A small encoder-decoder audio transcriber, trained from scratch.
Model: 13.7M parameters, waveform 16khz input, encoder norm rmsnorm, encoder activation gelu, encoder moe soft, encoder layers 8, encoder width 160, decoder width 320, decoder layers 6, decoder activation gelu.
Training: cautious_adamw at rate 0.0011, 9200 steps, batches of 64.
Rows from block 5 of the audio encoder of a small encoder-decoder audio transcriber, named by matrix and row number. Rows with one number within an expert belong to one neuron, the router's apart. Each number is 128 + 32 x the weight over its row's rms, rounded and kept within 0 to 255. All counts start at 0. Numbers have three digits each.
Before each expert's rows are labels from the 100 clips, of 14976, where the router gives the expert most weight on average: "responds to" is what is common among them. Only what is clearly more common there than usual is listed. The data: read English sentences (LibriTTS-R). In brackets: how many of the 100, against the usual share in percent.
# router: slot weights (encoder.blocks.5.mlp.router.weight, 32x160), inputs 0-79
# up: expert up (encoder.blocks.5.mlp.up, 16x32x160), inputs 0-79
# down: expert down (encoder.blocks.5.mlp.down, 16x160x32, transposed), outputs 0-79

# expert 6
responds to: the word "the" (77 vs 48.8); the word "of" (54 vs 24.9); the word "his" (30 vs 9.8); the word "for" (26 vs 9.5)
router.12:166134166145120120153110144153134189138154169118077120136100113116149161158091066185107116088148135146095119103124129152091077089125094138121125144144113153158171060118101118096152146128155147125086128105150139149147130060149092120098113148
router.13:118185114087149131106095145101119171146123129188107084122091073184116105172112178157160081149129124140139164119111115061167100067094119152091098117163154130107113123104141128113140111099119140177148136155079090118087148112130101160191078123
up.8:157095089174103151201143114149112078120075120123168173126176133098147106130092089126073120137124110122168013150134122125150192089110107146153124165078161141111120113162130136185120140095176117115097118145145173099069102152126123123178136107
down.8:151121102061168147080135141076083145073121181091136141144108108195075178125167129162145138124132136105110128116109075135067058136137148141074129111176144153160119093114076135121136161133099196155145066108118133173112124097102108160056090117
up.9:087104078081136152147126102098127118132158129130130091129128137136126090114117148108136221144152043142201120093089141103164145127092163116152123058130136099131182088141119140121180128083112143161118189154102135111093121134093151165132137132
down.9:165143209118158127166143107124171113132070155206123148104119150153079142153133163151115113170133116137148180136117143125116072131126149123084157109133124160109130087083117140191095139165135146177126192179155104152119073106127142139089138106
up.10:177159135068089084090117190106095149105137113147161124127130135126117151107083198133123096107118082120180205154160116166115107159136102173117114096111115071139173145081155094062162138118141168155171177106118117107137171130165148152090116117
down.10:140110086168138105116144123114114160136153167127160118150171089083108065098131141132135121166120091155085140155135164120052100127117086111138139120112085097088111120118141158165102118135076150103116152198171151094119161143084102108184133113
up.11:059165112098080215150061109131122038156116198133148114137134155099150143107115166196163108144159145141139158135134137075144171121165144136154113172080149125088175084176115125075120163159184146150154161128158109103131152123103073075139158075
down.11:176138109132140142097166074147138164078163139142093129123099168135061130130146130102117153119139181125112104133135071136179074085157145105189121212107147158118078134077119094192139095067157133066104081113154177149127117103110165116125157166

# expert 3
responds to: voice: male (78 vs 48.2)
router.6:122123115141096131140153168136103139120171159147168147115090120161097088125120179153116128150136119173157170090153105122156125112092091128134094102109169118178151070155144177123152144144126142176171092188133192098105098165126107116092057108
router.7:131080113131122149119137143138140131091178144148156164130086113147124076127117103126144195132119139186146148098148095149182137118143160137088111114056168103161092080099105074123154089137148094177086099149120136130142095110153075116128026136
up.0:052145090131121153109124134126081087127108148117091130165190129108116166118114089123180157131154098147143162148104118117151186109155160163121138157124133056142087106087101134106207099098157140134139163095136074065088139112134139097068165122
down.0:174123162140113154156159106134154129079141135127121123054116130173056123114155172127157128126118143103126103133108076151108125166154110073145136135124107161092077204126109118162095122102151095131123154188083157138147143137179132181095118178
up.1:155117109154084140092145155152084099133117114125170139141114144139150139120064170126117099193142126153113165103163146124097106108128145124130100103075118179143110109131102141111133197152178173155162179119100125154145197130125112125098105113
down.1:084132050104177094115126127119131098140141130173145128111109149099181165159106091132079152130101123120079175140101124100136111111173114184166148145182139092205161159081177138148105061175129086105067145160160099123117076088078134143147172101
up.2:180117131148183090118132070090045139129151125172120115111133076122137102183097149100090125126138121116096078126163172132102087096114156082177120148145129144084115132112167129173113200153119103094162141121085098104089069108105093122199124165
down.2:115142135125114145106064131148160127151140137127051174118135156213114139109050132127147149127107149106156122160092098155140120134132175132052152067117103095154157105150081128103130070109145160156101163067126157090133200167137159217089128136
up.3:137132173128097107127117169093152168129137130162056070137055125138177087163067187168141090116101127088075105107171167190095082097157139079152097111099161164157141114135122138118129120161184098140134142099048109153133187145109079127109125103
down.3:128173068114146129117142115145101077144119127127119146169173198118144177140165065114045156159144084190116147134109149121123132110115091186144216117146091147124122112063147144071141144144112162166124094134198132122150109119130110129196130108

# expert 14
responds to: voice: male (76 vs 48.2)
router.28:126097129151151120109161122128086119143156112158114122115135172182092137081110134078075129134160074090137098149128146148136150177124134126090114077112121172173095115175130150177099124110145191120105163047073192176128136139129095148098152160
router.29:182114079157144134092170066078107118121147105115202162117150146180094140181187103076087140128111110128108115159102186168130128150127106144160090149116146088127141120138136130176132202113159144172060172084088160177101077114111074106151110136
up.8:051109101137158163125137146170107132129117111133126162100120150136123145120190129165176138157109121151097116171160075155150184146100158050109097108108135125126119158111138133135158122071076125131142045171131155150155125158117136138082111060
down.8:095126102092138124172127121079131106085090125109119072145093101067112095110097157118146095115113203082097097104100116120137149105155164208134156152097163124102139158141140143104090141124143085142134108120178077082083110134143123125175168121
up.9:112146119093090120133118186114106046143159132095157142143088179084161175091092205162138094160144145120089146129184134092123092115178092088140155153125100082116144101108139132144112116159150140153101070044090137128155141123131101087093102135
down.9:134144128176144158119077085094165199122139132155103121126141129174133140184111115157094153141072103105108112161111140146176163115116144118175070109155177150131105184115107176096124142124090149130081121100100117133173139071179134133084097148
up.10:146067082166223066113120068114051176116117129122140105146174144171094187153132089087026154087152131103111107175087077129101137118099149114132122142073177164107113096145154142141078118144094145081152205106104142156156134154145111127113111182
down.10:104127175129133126135156107158167096177112121154122165136109076097089142106116071172166123119097084079158152104142203205090157121139107113108128154109061108150124121108166154135153151095155095073180094120219078129107171070106113118097130110
up.11:110082180148095166052167085129124158136137111122154073162167048124119139140128126088120163093086096129156147144079159148184171133123151195146085108141157132173093139140149144118150106129123096161145144157140142135126144123125100190153138078
down.11:180121130081152112141189106176188115133103108146135141129143133176107124117126123138202062063125102145141146070111069133082126146184140155135168123101117095148151149139160094112182124131120138166173136116144166102059127140084147140092130112

# expert 12
responds to: the word "you" (34 vs 14.5)
router.24:152116046148124118150142117084070133118097168114124110116105126173147126110133035091048168148167130162104145126098114147142085119107100075087199129140156111078116109162104156063137114148073161076130184127082147147123124179110119113129117127
router.25:130176139096135128155175178189106195168099196140084161155127160183125156110136178146101120128152209133096085089147132070143162145131118139114174167126180064159136180062121106106118114081079154107130097173164154070097051066098117113147139160
up.0:167113127098177147091124115122111143113105127113201105117164107146092103067176075087120118073111075159183178155105102133142149114175145154122112144134078081140135163123105089106153077068158062134191117118181096081054117097139186129142102109
down.0:147125121131139130153147091160174088115104150071126140138102171177149111096139143113045129172171121161137100170142127164087088091157136182116140142118110109114166089147153091113095159130101074070153150136154085147114129133156135097122128106
up.1:128104090093122170082126064142136099129159116184166140146122139072123084116127172129160119062163133098152141063095137085132106163117115137140117164134090098144085136154117112122122101058107103105155212164138173129134127149117106081109127158
down.1:133167112124156098168190170161174178155089136127145109102135124178097167145120099102123060160149160157114113148134132094156116179084116116131202097151178145093162153146070112155109144124110106142156153122116108123150085144111157162159047180
up.2:103134128118140172136120137139175186123094142086195151133170069094146105098188054112175102109120121141220146147115115141162179157142104139105109115147115174106109154127109131094148098085148118143130129108194118129090117160147173125100143105
down.2:139121111121150128124147123111084099133076171189123119162144139193095087073106150093083125064161107167151129142121139089150073067133157162101168098080118107146122101179097114168126075160162097083183146114117159081153157139101106136091115098
up.3:087147111047191167131113095133076116174138151119114093141222126137110124109209153062157134076131186154165123139091156078081133144154165124118122130135102157141139163096117113143156093132073123124095151144130117090103066122150155100169133104
down.3:145125143158111074129112170130091132110054130167140112114048129170105132099065162151139176098136098119094122151173066117171177158109083135123218082084101173102160128133087176115112176126123140110134149098062120079073146158097104157115152122

# expert 9
responds to: the word "said" (27 vs 9.3)
router.18:112143072125168142093056205161105140147071141131155084095157106130145099117120198115152131157104144147158194066138114101187107093187170162160139120185064177134174132084111111132130117117086056177148138142184132130074173168136139116165101095
router.19:101122135146145107099023138156159116117113114092135122159102093098099113156117102099123130092098131081145145066067144147096107172184129080120126135183076189097104092111160168138138158153118090092087132102126136155152120150129139091199132123
up.8:127090133101167150120195089116189137101083116170134083137176114129102092132141073143144154144151111087170139149065137115180153119154151153109179129130070169229088113089092135149170076069196119067119134161238160142115094133137154108073131084
down.8:132068119142137135137097121084158172102101121141090052139154126159135148105178116173180140081189153152159168122177139168148107106097076138126156151122139051107174107120132088105162138120165126128117107096091095126076149080131086106133116130
up.9:157143148124180103181125152066157139087140126120069085212108115182100076139069136115122136169158128100101167127162169144120077125145180136099122089157149103160094099060103114174141158117147161125127121131033151125096182089125048104086100151
down.9:118178130097103137039145164138151140176077127228176095075116111114187198092089158121119135114120059125156106112095095130075088134097147143144103136105123139162102130148148127127075102178076146134142162092144109143144160120108170160139145164
up.10:153139079178123070169179167151172056144120077123179157102143164111099109148126146103159132173121130182082060158114209104051092095117081080108196126084113077156108133117134093093105127129107155089174145132128149090128133121123121184148128102
down.10:147139067101114084145101145092144147128114152147184061066188085129166128136170099196087147117152149089132156124119082102138142146145124097115124149082160134154136155108135182140117163115154147117088116076114204132172152107135155127149164159
up.11:070152091075140187138170123139132083165108200105148157147158181168141166064179095161160151106199129179095147121057075082172176110185133132104082172097097148125158099117126126136130067109150117139117118121179087108066074122109155123083150121
down.11:120089165145096160142097194114116151154137150105080078087119116142112120118147131168178095124145153135130075177162132167170178085090125112141129072154049115123173117179118091162159088119219159108120113071108118151172188111163169129083129123

# expert 13
responds to: the word "it" (48 vs 15.4)
router.26:109161169173160100117082146097149124132142168164094139202168061186108079104095165158077140135117139167147114075103111122133094089087152091087077078144106134134181116149100138130111149154115077154126101144091086075055115132150139163146138150
router.27:146104124123133115166112106089092123103137173155152132180136094135125102111119089154062099135161171124138160152125112064097118071152111135072118112126149112122148063108126117157098122094142046107123126109114112048120087076179071133112051187
up.8:103091145093100191138097142170111169115096100129138119106127180093144071112192104152191132116101098123137135078199066114158121129138034126154109140092116127141097124155133136144131053085113085133173102143163116129109159114141144146081099060
down.8:148123122142117146157115136066134139147145177107136098145104180193130172128157087129130131208120142107153152174126159108109145107142176106110159075197083131129077125187114130174170130148215117101189187199103083093144159114110134117108121119
up.9:131138124100099141160153046153119188112100083144187147099145139143124118089144109073211153135118086131150101116111194153134128147118113121136135097139074129140119191132141118121127104114141029111113151081172085108161150150078192162107136131
down.9:098147101189142123101106131111134152098112179096181198159115123079131096178156175132101083138087215137110147108174098078136109073139134125132122119158151096169116144144122161132128125128222142164137139112045109127137144116120094070107076105
up.10:105152145123120219114096100155110079115089155068131116102166123106067121064187142090100121091135120111167162177144069119089182138129106126124140178117036142066060142138105101120122101164136097123109126120196083090095166136156113093119067133
down.10:161111111126129112063116103109130087128048202145155114080134114110060185102145119088117087187140096055145137143059122110109093140142089131069114141132155136138191110125100125114144084124098128120121157124108145105139140096095203140142154107
up.11:125162083156119126122088133124088113128144086118148158134121125050151121077050154151110140216162210155140161150149116145102091154147146167109131150106165082172116100075121117135099109130146149154103096105112102183150161077085149100156117161
down.11:089069100064111065144155105160175104106147164116079138167195108129156122138154096101129170116163101086168140158116050115152157128119143131090151127160148134124075116130105112211096099098109100098105131104137147162055146125117158099129156155

# expert 7
responds to: the word "i" (42 vs 20.7)
router.14:119117138141073135101099205114141096078076136112130119102126135158109144067104105162074107108103080121130125113187131096141116088094136079085143105176112056127122117148134055104117125136136129108096154096115110133150164122164121064103104141
router.15:087126137152153166123105173084125130126102150103070095164152139142081110107077136139074145157125227093108104125132153070145089068188154085109149105196101097162169160114057114131103099120191082131118104126079085115109070121099108107154153128
up.0:076110137148147140142169116167174102135187166202057079120106114126131120159111052136070092068190115145101152098099145133079139097167098104084119114152119073183111091085113089116116149103138111114100105085182152111063097135140097127098090121
down.0:195139149139141098127130104126107124160107080091128096088114109169095165122127164118135125174129156150156070120139113154090067149130154162136158140104078111115161081121155146202160083110178101130085117125141056131132167093109140120123137130
up.1:143156090132089141161106115123091100116118187077144078142119137118143086057122109159073118135141121183109205099135121052131114121121171167120149068188173133099123162116156126163114136168148116139103184163087075089118155114149080079141101118
down.1:129103141161091143169139103083134102102137139101169136070139169129121124168144098090125146157136102129110084184173172205151148045136123129066118101115071113167130121112157119056149132088080124117050109117166144168079185073110141152156194126
up.2:123171178134095145066156180096091150143121087101176154100100118064138130207111078134125183145095079154172175125168161120135108140143125117153127116148101093118067142142151157123128193169141139126141144144096132094124088166110053137101118127
down.2:069109083153157141173176142121156207157184108123149184116117135149195127179134193149074104111155116100108099116105083153142140113088087115191165194114120172100184122133107110054162105131096138113113084055161120148146111148159115122104084087
up.3:159128074173108119110103116105096145143167128122071068132133120155139170174073155120083130135096174074078134139130085126139131071176130147146149121076195164133165111094080144176107149144194140105078129189109143145117111125173109116194161146
down.3:119126124130138128163170134158154076144120095152152162102145109090140093130129153113152114128150086158123141118117161145104099125196081142098077098156094115146078107125164128094114113164088082174083154181172121138133186220091141149077125089