Weights of a small encoder-decoder audio transcriber.
Model: waveform 16khz input, encoder arch conformer, encoder norm rmsnorm, encoder num experts 16, encoder width 160, decoder width 320, decoder norm layernorm_no_bias.
Training: cautious_adamw at rate 0.0011, batches of 64.
Data: trained on read English sentences (LibriTTS-R), 15625 training examples, 37.7 epochs.
Rows from block 5 of the audio encoder of a small encoder-decoder audio transcriber, named by matrix and row number. Rows with one number within an expert belong to one neuron, the router's apart. Each number is 128 + 24 x the weight over its row's rms, rounded and kept within 0 to 255. All counts start at 0. Numbers have three digits each.
Before each expert's rows are labels from the 100 clips, of 14976, where the router gives the expert most weight on average: "responds to" is what is common among them. Only what is clearly more common there than usual is listed. The data: read English sentences (LibriTTS-R).
# router: slot weights (encoder.blocks.5.mlp.router.weight, 32x160), inputs 0-79
# up: expert up (encoder.blocks.5.mlp.up, 16x32x160), inputs 0-79
# down: expert down (encoder.blocks.5.mlp.down, 16x160x32, transposed), outputs 0-79

# expert 14
responds to: voice: male
router.28:126105128146145122114153123128096122139149116151118123118133161169101135092115133090088129133152087099135106144128141143134145165125132126100117090116123161162103118163130144165106125114141175122110154067087176164128134136129103143105146152
router.29:168117091150140132101160082090112120122143111118183154120144142167103137168173109089098137128115114128113118151109171158129128144127111140152099144119142098128138122136134129164131183117152140161077161095098152165108090117115088111145115134
up.0:157134146143115130139136192136185138159123127151105130086112161134143120131101133126097141153157112137108144113143135148097116127132107132134143070129128149119170135139132115147122143100171145120138143134136136120154120119134148133109122127
down.0:142148116142118122120104150087116129133171181153164162159137083108120148139109145096167128119130139149106161134126097151139086136110137121159115159128131107124147149119110126104155117198145119131112148119143153125129101124142141125111117187
up.1:066109148116151165117137144169123119129100180110146122139150112133115099136113106143094152151121168128131132141123097136139139107128131175133106136116130116151119110099125150123142115126094110104142066112111169104128155136104156148113131062
down.1:151092099096152118094156094122129161129119112130143131093108160147115131074146165118139102087180105127116095147136115125144135080091124137086172122127115160104128138124146116132114110089131152136129112152135137124126132102157116109106162137
up.2:166170137083067110172112188095130062138160106108159160130086168097119132104125182154132115136139103117104171143141124087146108139150132114145158147129104128140164136139128127103140113134148150115109086146132119131173154149120119132100136145
down.2:131153099143075187134110117112129150127126152149122157157115131133116145136146122103119151152116141125100096122149147147090123150098151163164078116113177164137137166091101133121133140129099115115106134123110119159180138105166097134134114137
up.3:131142128116142058183125155112142112114145124162113119094116148141117127133123139177137125100144119096150134120145119158138131109128133085112168100098134163114143152140117120143120138106126135115129160148118147134108130115132144130093126110
down.3:136168125133142136133140113147161164144112133093136131113122093079145106137132144075148170120120195145095068148127124133120106165115139149086113171117150084145121098122131130129123172157118126107132127144182121129140116140164138135120151107
up.4:163102148139139191090128122098119152107100110135134067181115108114107137134106096091134161157121082128131115116126142135100146141119115157121115097163122113149154109140119107115143148155156148129144179094135115107117107113107135166145129151
down.4:146134157112130128111133125126108098144181110089131148110139180144144184125130129129115083083129098131116149074137092148145128087138055116135168116099078151144134125117108125117126135104146108120113105121126179118133123111118129121086076119
up.5:152154103129118131131143138102126125143130120120136152167116184112130134121101154153120122140134184092099111146192119113091110128141132147143139180139134120141078106120132124120118142135129159133079112146121150122127101115131090048104122137
down.5:106140101147123136131075085159141130161155112145096144134147143112125154129145099158116118156104115119159137136098122140122156123114104082145108118147139160150144146091091179136105115155184175122136157067148116170141135134139112170161112133
up.6:136153111122119148130113183144151107146131132112120135168112161102147121120091148132128128169142144111117156156169144133147114125185122147143141171119121107141131108105118112140139131154164134140086072145104147129155112123133138070133137129
down.6:136124113139116106108100146142119118132124084153118136102116143140088162125117109152089157154108109097090116127142104119119131162090153092139119115146171164118190151125140168147104160135129181120099163103133114140106113125144111137155122143
up.7:135153087133109092144136124129112145144127152160162139129126161113153150145110146215133102088134148089108118180180122133155112131126133145119127180117160101104108111128123135124174140124137147123121126101130124136144139145121156100091155152
down.7:124146124132135160116119112126148129146164108115094151154130108132126116127164109108107192168103143152105116105114138143101131145145163077153095124138070163099149162122135146112096144110098133137145123147159150137107125104118119158100138118

# expert 13
responds to: the word "it"
router.26:113153158162152107120094142105143125131138158155103136183158078171113091110103156150089137133120136157142118088109116124132102099097146100097089090140111133133168119144107136130115143147118090148127107140100096089073118131144136154141136145
router.27:142110125124131118156116111099101124109135162148146131167134103133125108115121099147079107133153160125136152146126116080105120085146115133086120116127144116124143079113127120150105123103139066113124127114118116068122097089166085132116070173
up.0:115123114097162116143124135132136106116107102115115126145121143090154113109121097100137086112141124111113103153160084134161155127110128124152144137109109115132144122176121118141141115206161163100149134153126121125160135149123077107121128107
down.0:107078133126077122077138113156132149143153143181132088133125135130137152113181165133138117144130146108143135123085214098113114116116122116104095134129180143097140160169118138157159123115130125107106128127162077145132112093147134140123114114
up.1:125124170133096118097124119106140132121154114143102123144152134128118145145137113101179140103105124143153145142083163126132114107109133147115114145140126159135117138143142121096119119134095102113162166147115154129120077154136137145109151121
down.1:173134122150170156178099144132155112106084152117132127142101153143094158110125141127115109143135138121082153118136149118172122153119093073134140132116170142142139138139115169127139113137133124152111097118109139129130162126112154158123133149
up.2:135115153167065110141165109117111129145130166107126095156108116140076129149118115167104121127092145126135159101140171130047124120118133130135150143170124151119122123147138144160111159150121132136185136213124136122135147181111160139119136157
down.2:110155100137129122129129185122143169141132098137143142100137120092133128128110169118160139157123129126118088142139143152116186184099123132121108123102114122177144139125149101101110154147160143109085117077118122150129094152106112133113135143
up.3:091162124129131108092102163100136151140115156120106143107103120152160137089099160128096136155179131145094125142122104134157152114152113122098126112129113161101111096177139119130120097123176162114142127152140132141160156125179109116151129122
down.3:143118134124111096169150082151119142101146121115113102119170133168122097111130143125143136161106113081163127074138120101135103107120122176141118134106096117124111097090145100121146133141085141129160130137149104136120104162116146081068162146
up.4:148125131128100095116093122124127151111151141125133160148082125105141082146111139136119150152163134106144115072119183123104113122109134109162125131152136115139135131132137177126109166110168133094104158164131172151108151110158099145121118094
down.4:166102141120116109120148140169162126145106117125150119124164178136126102114108113154150142109145101115157133167142081130104114118117102148076139134119140081145153134151119129111086110173159113133127082147153126111145128147113124116133136222
up.5:125122069091117115151123124146107091110106159152132161131146125070123130126114124141126109103155164100104112150121063105128116114137094094111093142086138118126140096121094122127120169144139114086112070105143106154101173105083118119093132143
down.5:091132123151146181139136095112147165116116126141130111116097118178146137126133145138130138075138122140091126174128114120151097114087121131071124126151128110141085058141123156145090145087146109125140143134116131133163139140118141113130135090
up.6:116113102147154182105112156136125080108137130111158155119090156085138208119109120121092098142107144112119120125156144094139142106141085131139163134136125111143150131126129124150140074149148166126111105170120138180157102128157073102138135154
down.6:141130123118098108144170122137109124133096097115111147113125076151119107106158154168158155171135159105131122158071098180131150161121143166133132154086120136130121116139134099076111125114148115127107140137129133073097126132151162107146143142
up.7:120138174104188171137112108149122129115146104116114114166158123114164133150139130140111117112138127117154141125120134175127149107138094116145174175096145123150095135121121111106148098112152111136144105104121106139105062121124133086129129093
down.7:098136138128138102133164052117121125126124187175145076118125120119085119098097102089109138151124095139112135188128114128113154138112155110106152156129129133084163122100075121150122127144128144113111095105122115183119165106117084168105103134

# expert 9
responds to: the word "said"
router.18:116139086126158139102074186152111137142085138130148095103150112130140106120122181118146130150110140142151177081136118108172112102172159153152136122171080165132162131095115115131129120120097074165143136138170131129087162158134136119155108103
router.19:107124133141141112106049136149151119120117118101133124152109102105106117149120109106124129101106130092141141082082140142104112161170129092122127133169089174105110101115152158135135151147120099101097131109127134148146122144129136100181131124
up.0:145093107141119144146135120103155110118172082170121119138108125108121151124157099120120113105144081103144126150167130091149139128087148151118153124099095151133121137116121123065155151146098164184101124148120116107170181181092093110095141162
down.0:083145117077123117130131125134130127132104120114147140116109112153153110126168125093126143143133124132128182158098106170135075125160157103106099105117135125108148121137090110119090133148111102097107100133154151134123081101143124151182132108
up.1:152098127130141157135167149136137157144120127167148137142132122140115130115152097129155124147113089138189106118115096139144158118124099133125153127148069118179145160130140121141132137066163118141132126172190130115135134146142151139103118078
down.1:125129096136142116120119111107135150092116098076074095147158107160153113153143129157138133096134136116123153147200179105138110121158122145153165154128145127139144134134125130106115125111173138120097136098080115131139098085128086095137136113
up.2:108142121092185140115104116112156133110152101130083102140091111141089142106122129086161128089141111110097139113096115105080128112169156119121157112185126166118091112064110150162146133170127139098100128147119121120107105147142122120150144120
down.2:138115120099123129155132134138121111145093102129105162126122130132131133155129111157123121154155115174179109118169132129171093144051120128143123097106149068155121129189162115146087155107124156144137139093161126106146128116127112103087101119
up.3:131139120121114136156129142074136068128158124163123152147084145125159175128095133147097108113124122105120132125133126100115133107151130093150128112121149136097119128136151123111117116121164169138101119134072135137138151149103075116156152158
down.3:130158168116118083100131085164148159172120160147135125111144106126129096127141107113148161140136154118090097145054137162099136156132094135099094150093091156143142136151138117139086100162129113103107177109157093135117151113155168169099090112
up.4:147147113145061132108153180125061117140155158144140134134129146133121119138112134151124167166112120163169137113164112120125108152124139124172156121132122107137167109139145116145116158144130143165152172133113149142129146136114145139188122161
down.4:114193151174149154097132110152144124157114149076115130148093120109177107143138122140127136086090095109095112156136102099074150099121127122125131068125109154143130184111125138138145109145115130112084138169132142116126127143089150173126169120
up.5:114149082102110128137113085086112109170092141120120186104132117142135159119112120124118143114154140099155130121105143133121139143081106123115162157119152123050139086166148143143107139145122144134107153159124099126113101117157112124117140147
down.5:085071163143137123141139153152101144156115119148085098127128103141111157101139093129122107136131127145101114143132121139140117145160130081125126100045086138158129083124102101157111101145111113130155132096103139086095141116155109151116117108
up.6:132130099128136101167140101105144103118154129116095157136092127104120161145102156109093141093119146146164109111179093107139143133123145138116116153101160102123171107140119064097123141149097161100137142182095105128155154102114128093118112165
down.6:040119148139113126124126160109096147118093148158106118130142148106101097145117107155105145121127118156135127160083117118135116151131125092111130122102083154120125132118090149126158137137106099137090122108147175110122106158121132123147170155
up.7:131118129120151112144089153110149116108063134173171148122125111110149133107151159162145130101092102120164171105131099164135140118156143142120113114176106141102095122126119108120144069114153089088138172117179124131125120139148155154117134147
down.7:128095107169124121142122136178164143102086092129074115116140140165081118121130117101126120172158116107142096203086144102148106170140154119177183121123129135163128148152139146145145177149143128136088113137129137109111116090124139092136117102

# expert 6
responds to: the word "the"; the word "of"; the word "his"; the word "for"
router.12:157133156141122122147115140147132174136147159120090122134107117119144153151100081171113119098143133142103121109125129146100089099126103136123126140140117147150161077120108120104146141128148142126096128111144136144142130077144101122106117143
router.13:120170118097144130111104140108121161141124129173112095124100087170119111161116165150152093144129125137136155121115118078157107083102121146100105120154148129112117124110137128117137115106121137165143134148091099121097143116129108152175090124
up.0:158132145130167085143144107120106160138142120162107121132100061165072134138144116110095114139124114135151092097148117109115133121082139123118106113160151163124123142143125132186115173105110115132145148131103107100125157138125141180155067140
down.0:111111122138139122125138145146113102135130124155147120180162088140163098131109148143135150132068095129172154143124191142156109175149065099135156103112103105157132147106139122070137111165165111135163145156126109100133100164127138144126100128
up.1:061149140147107159113126128132121170155118142101116150150103077158129066119110132144076113116128132086102143153135123153102143108166142120099090146077160165167112119097151115093132095109146142069124108158123120131127137144174158131172110084
down.1:114150087105105134141126112119111130132124160147159134146131115129127108140101143151137125097122111129135151155158152103153174126143097127127155116141189098140107099139116119167183102153129095108099122108135152125150142135120099147127091133
up.2:183147173132148060124141166122119109118124082148104100121112138160110192134107143139110141121115098140128155092134130129144103127083114137123122077144113123149105160109119145175122163119151156170152139126097127142144130140109142164101119157
down.2:135138139163096142143126133128131117138113111142122126104148101088132096113158136146148139149112137115137113145132177154044136119116085143159162162122102132097165121129151107063074116151098079102135123147124112085117144181113119113133101133
up.3:103108106085151125138115096168117123110093128142198131123133150115152147150125141134103167142124119159150148113129065157160142164149114133187109170142119133093131117097117130098135118139100139115111163141147084119096096135073127132121136116
down.3:135128129173180111108129115100126108128138128110139061138134130170112124122172103108110075146148132149162110128122138121101114148129145142147140126137110154128136129076118101168120118125128114088097150119123120174137179096170085169138103119
up.4:106137103131106159122128155114124091147135149124171162104134156137158147128103147183128130181140167107085137125136126093126136137150131121139079170100119136132165113116126124127136092167137134148081134115130129127137084116106125097135135084
down.4:121132115109122145104123111095142139114132155090089144111153159097144167069108139110096151102178135167080099144111095136154169115122144131112101139101182122112094130121132122125138108105135120091124131132151111132102167105145140130130149152
up.5:147080183134167130124124123121106145117129127112153092130174112156085146135113146090129091102122118093161118135102144163119135149129106114113138091154124101102099170121145133125143178097143125145140122179129141168148121163111172138101155109
down.5:133151139086104127123142127100123120176122132130137119130077100156146149138113106134140123142069093139131133128131148113120113132113096183108147143160090097148151110163112123142087165161131144121135121111142123081111125087126153126133150096
up.6:096156119115059158112109164122134069138123135144162130101105177125132135129117150155146124183165106153161149108145127123140152111112100099131114153130116130146169121190140142094100145154170147128123147131147142118135168154147138115126150116
down.6:128131109122123148141133098136123147105145121127109094121138159126158147108113139111114110136151137112139114166113138160102099113130141123207103135081128150098103154097155061161126114110110107109152157147123149127145114134096139170152123133
up.7:159122173121150116120114168101111192126134106139140093148113092193112131147107132122100128113084075157145149160144124161115116118125159139124151053151111159150122146110128112146146131145181154157131099115091136113146137137147135209157114131
down.7:128125125166138136121118085138150096155107131139144096123118144100155078095150124152158155161123119100120128125160122119114104153106079135129126105132116105130153159155161098092113128127101115122123149143144104088108107149106085112120113119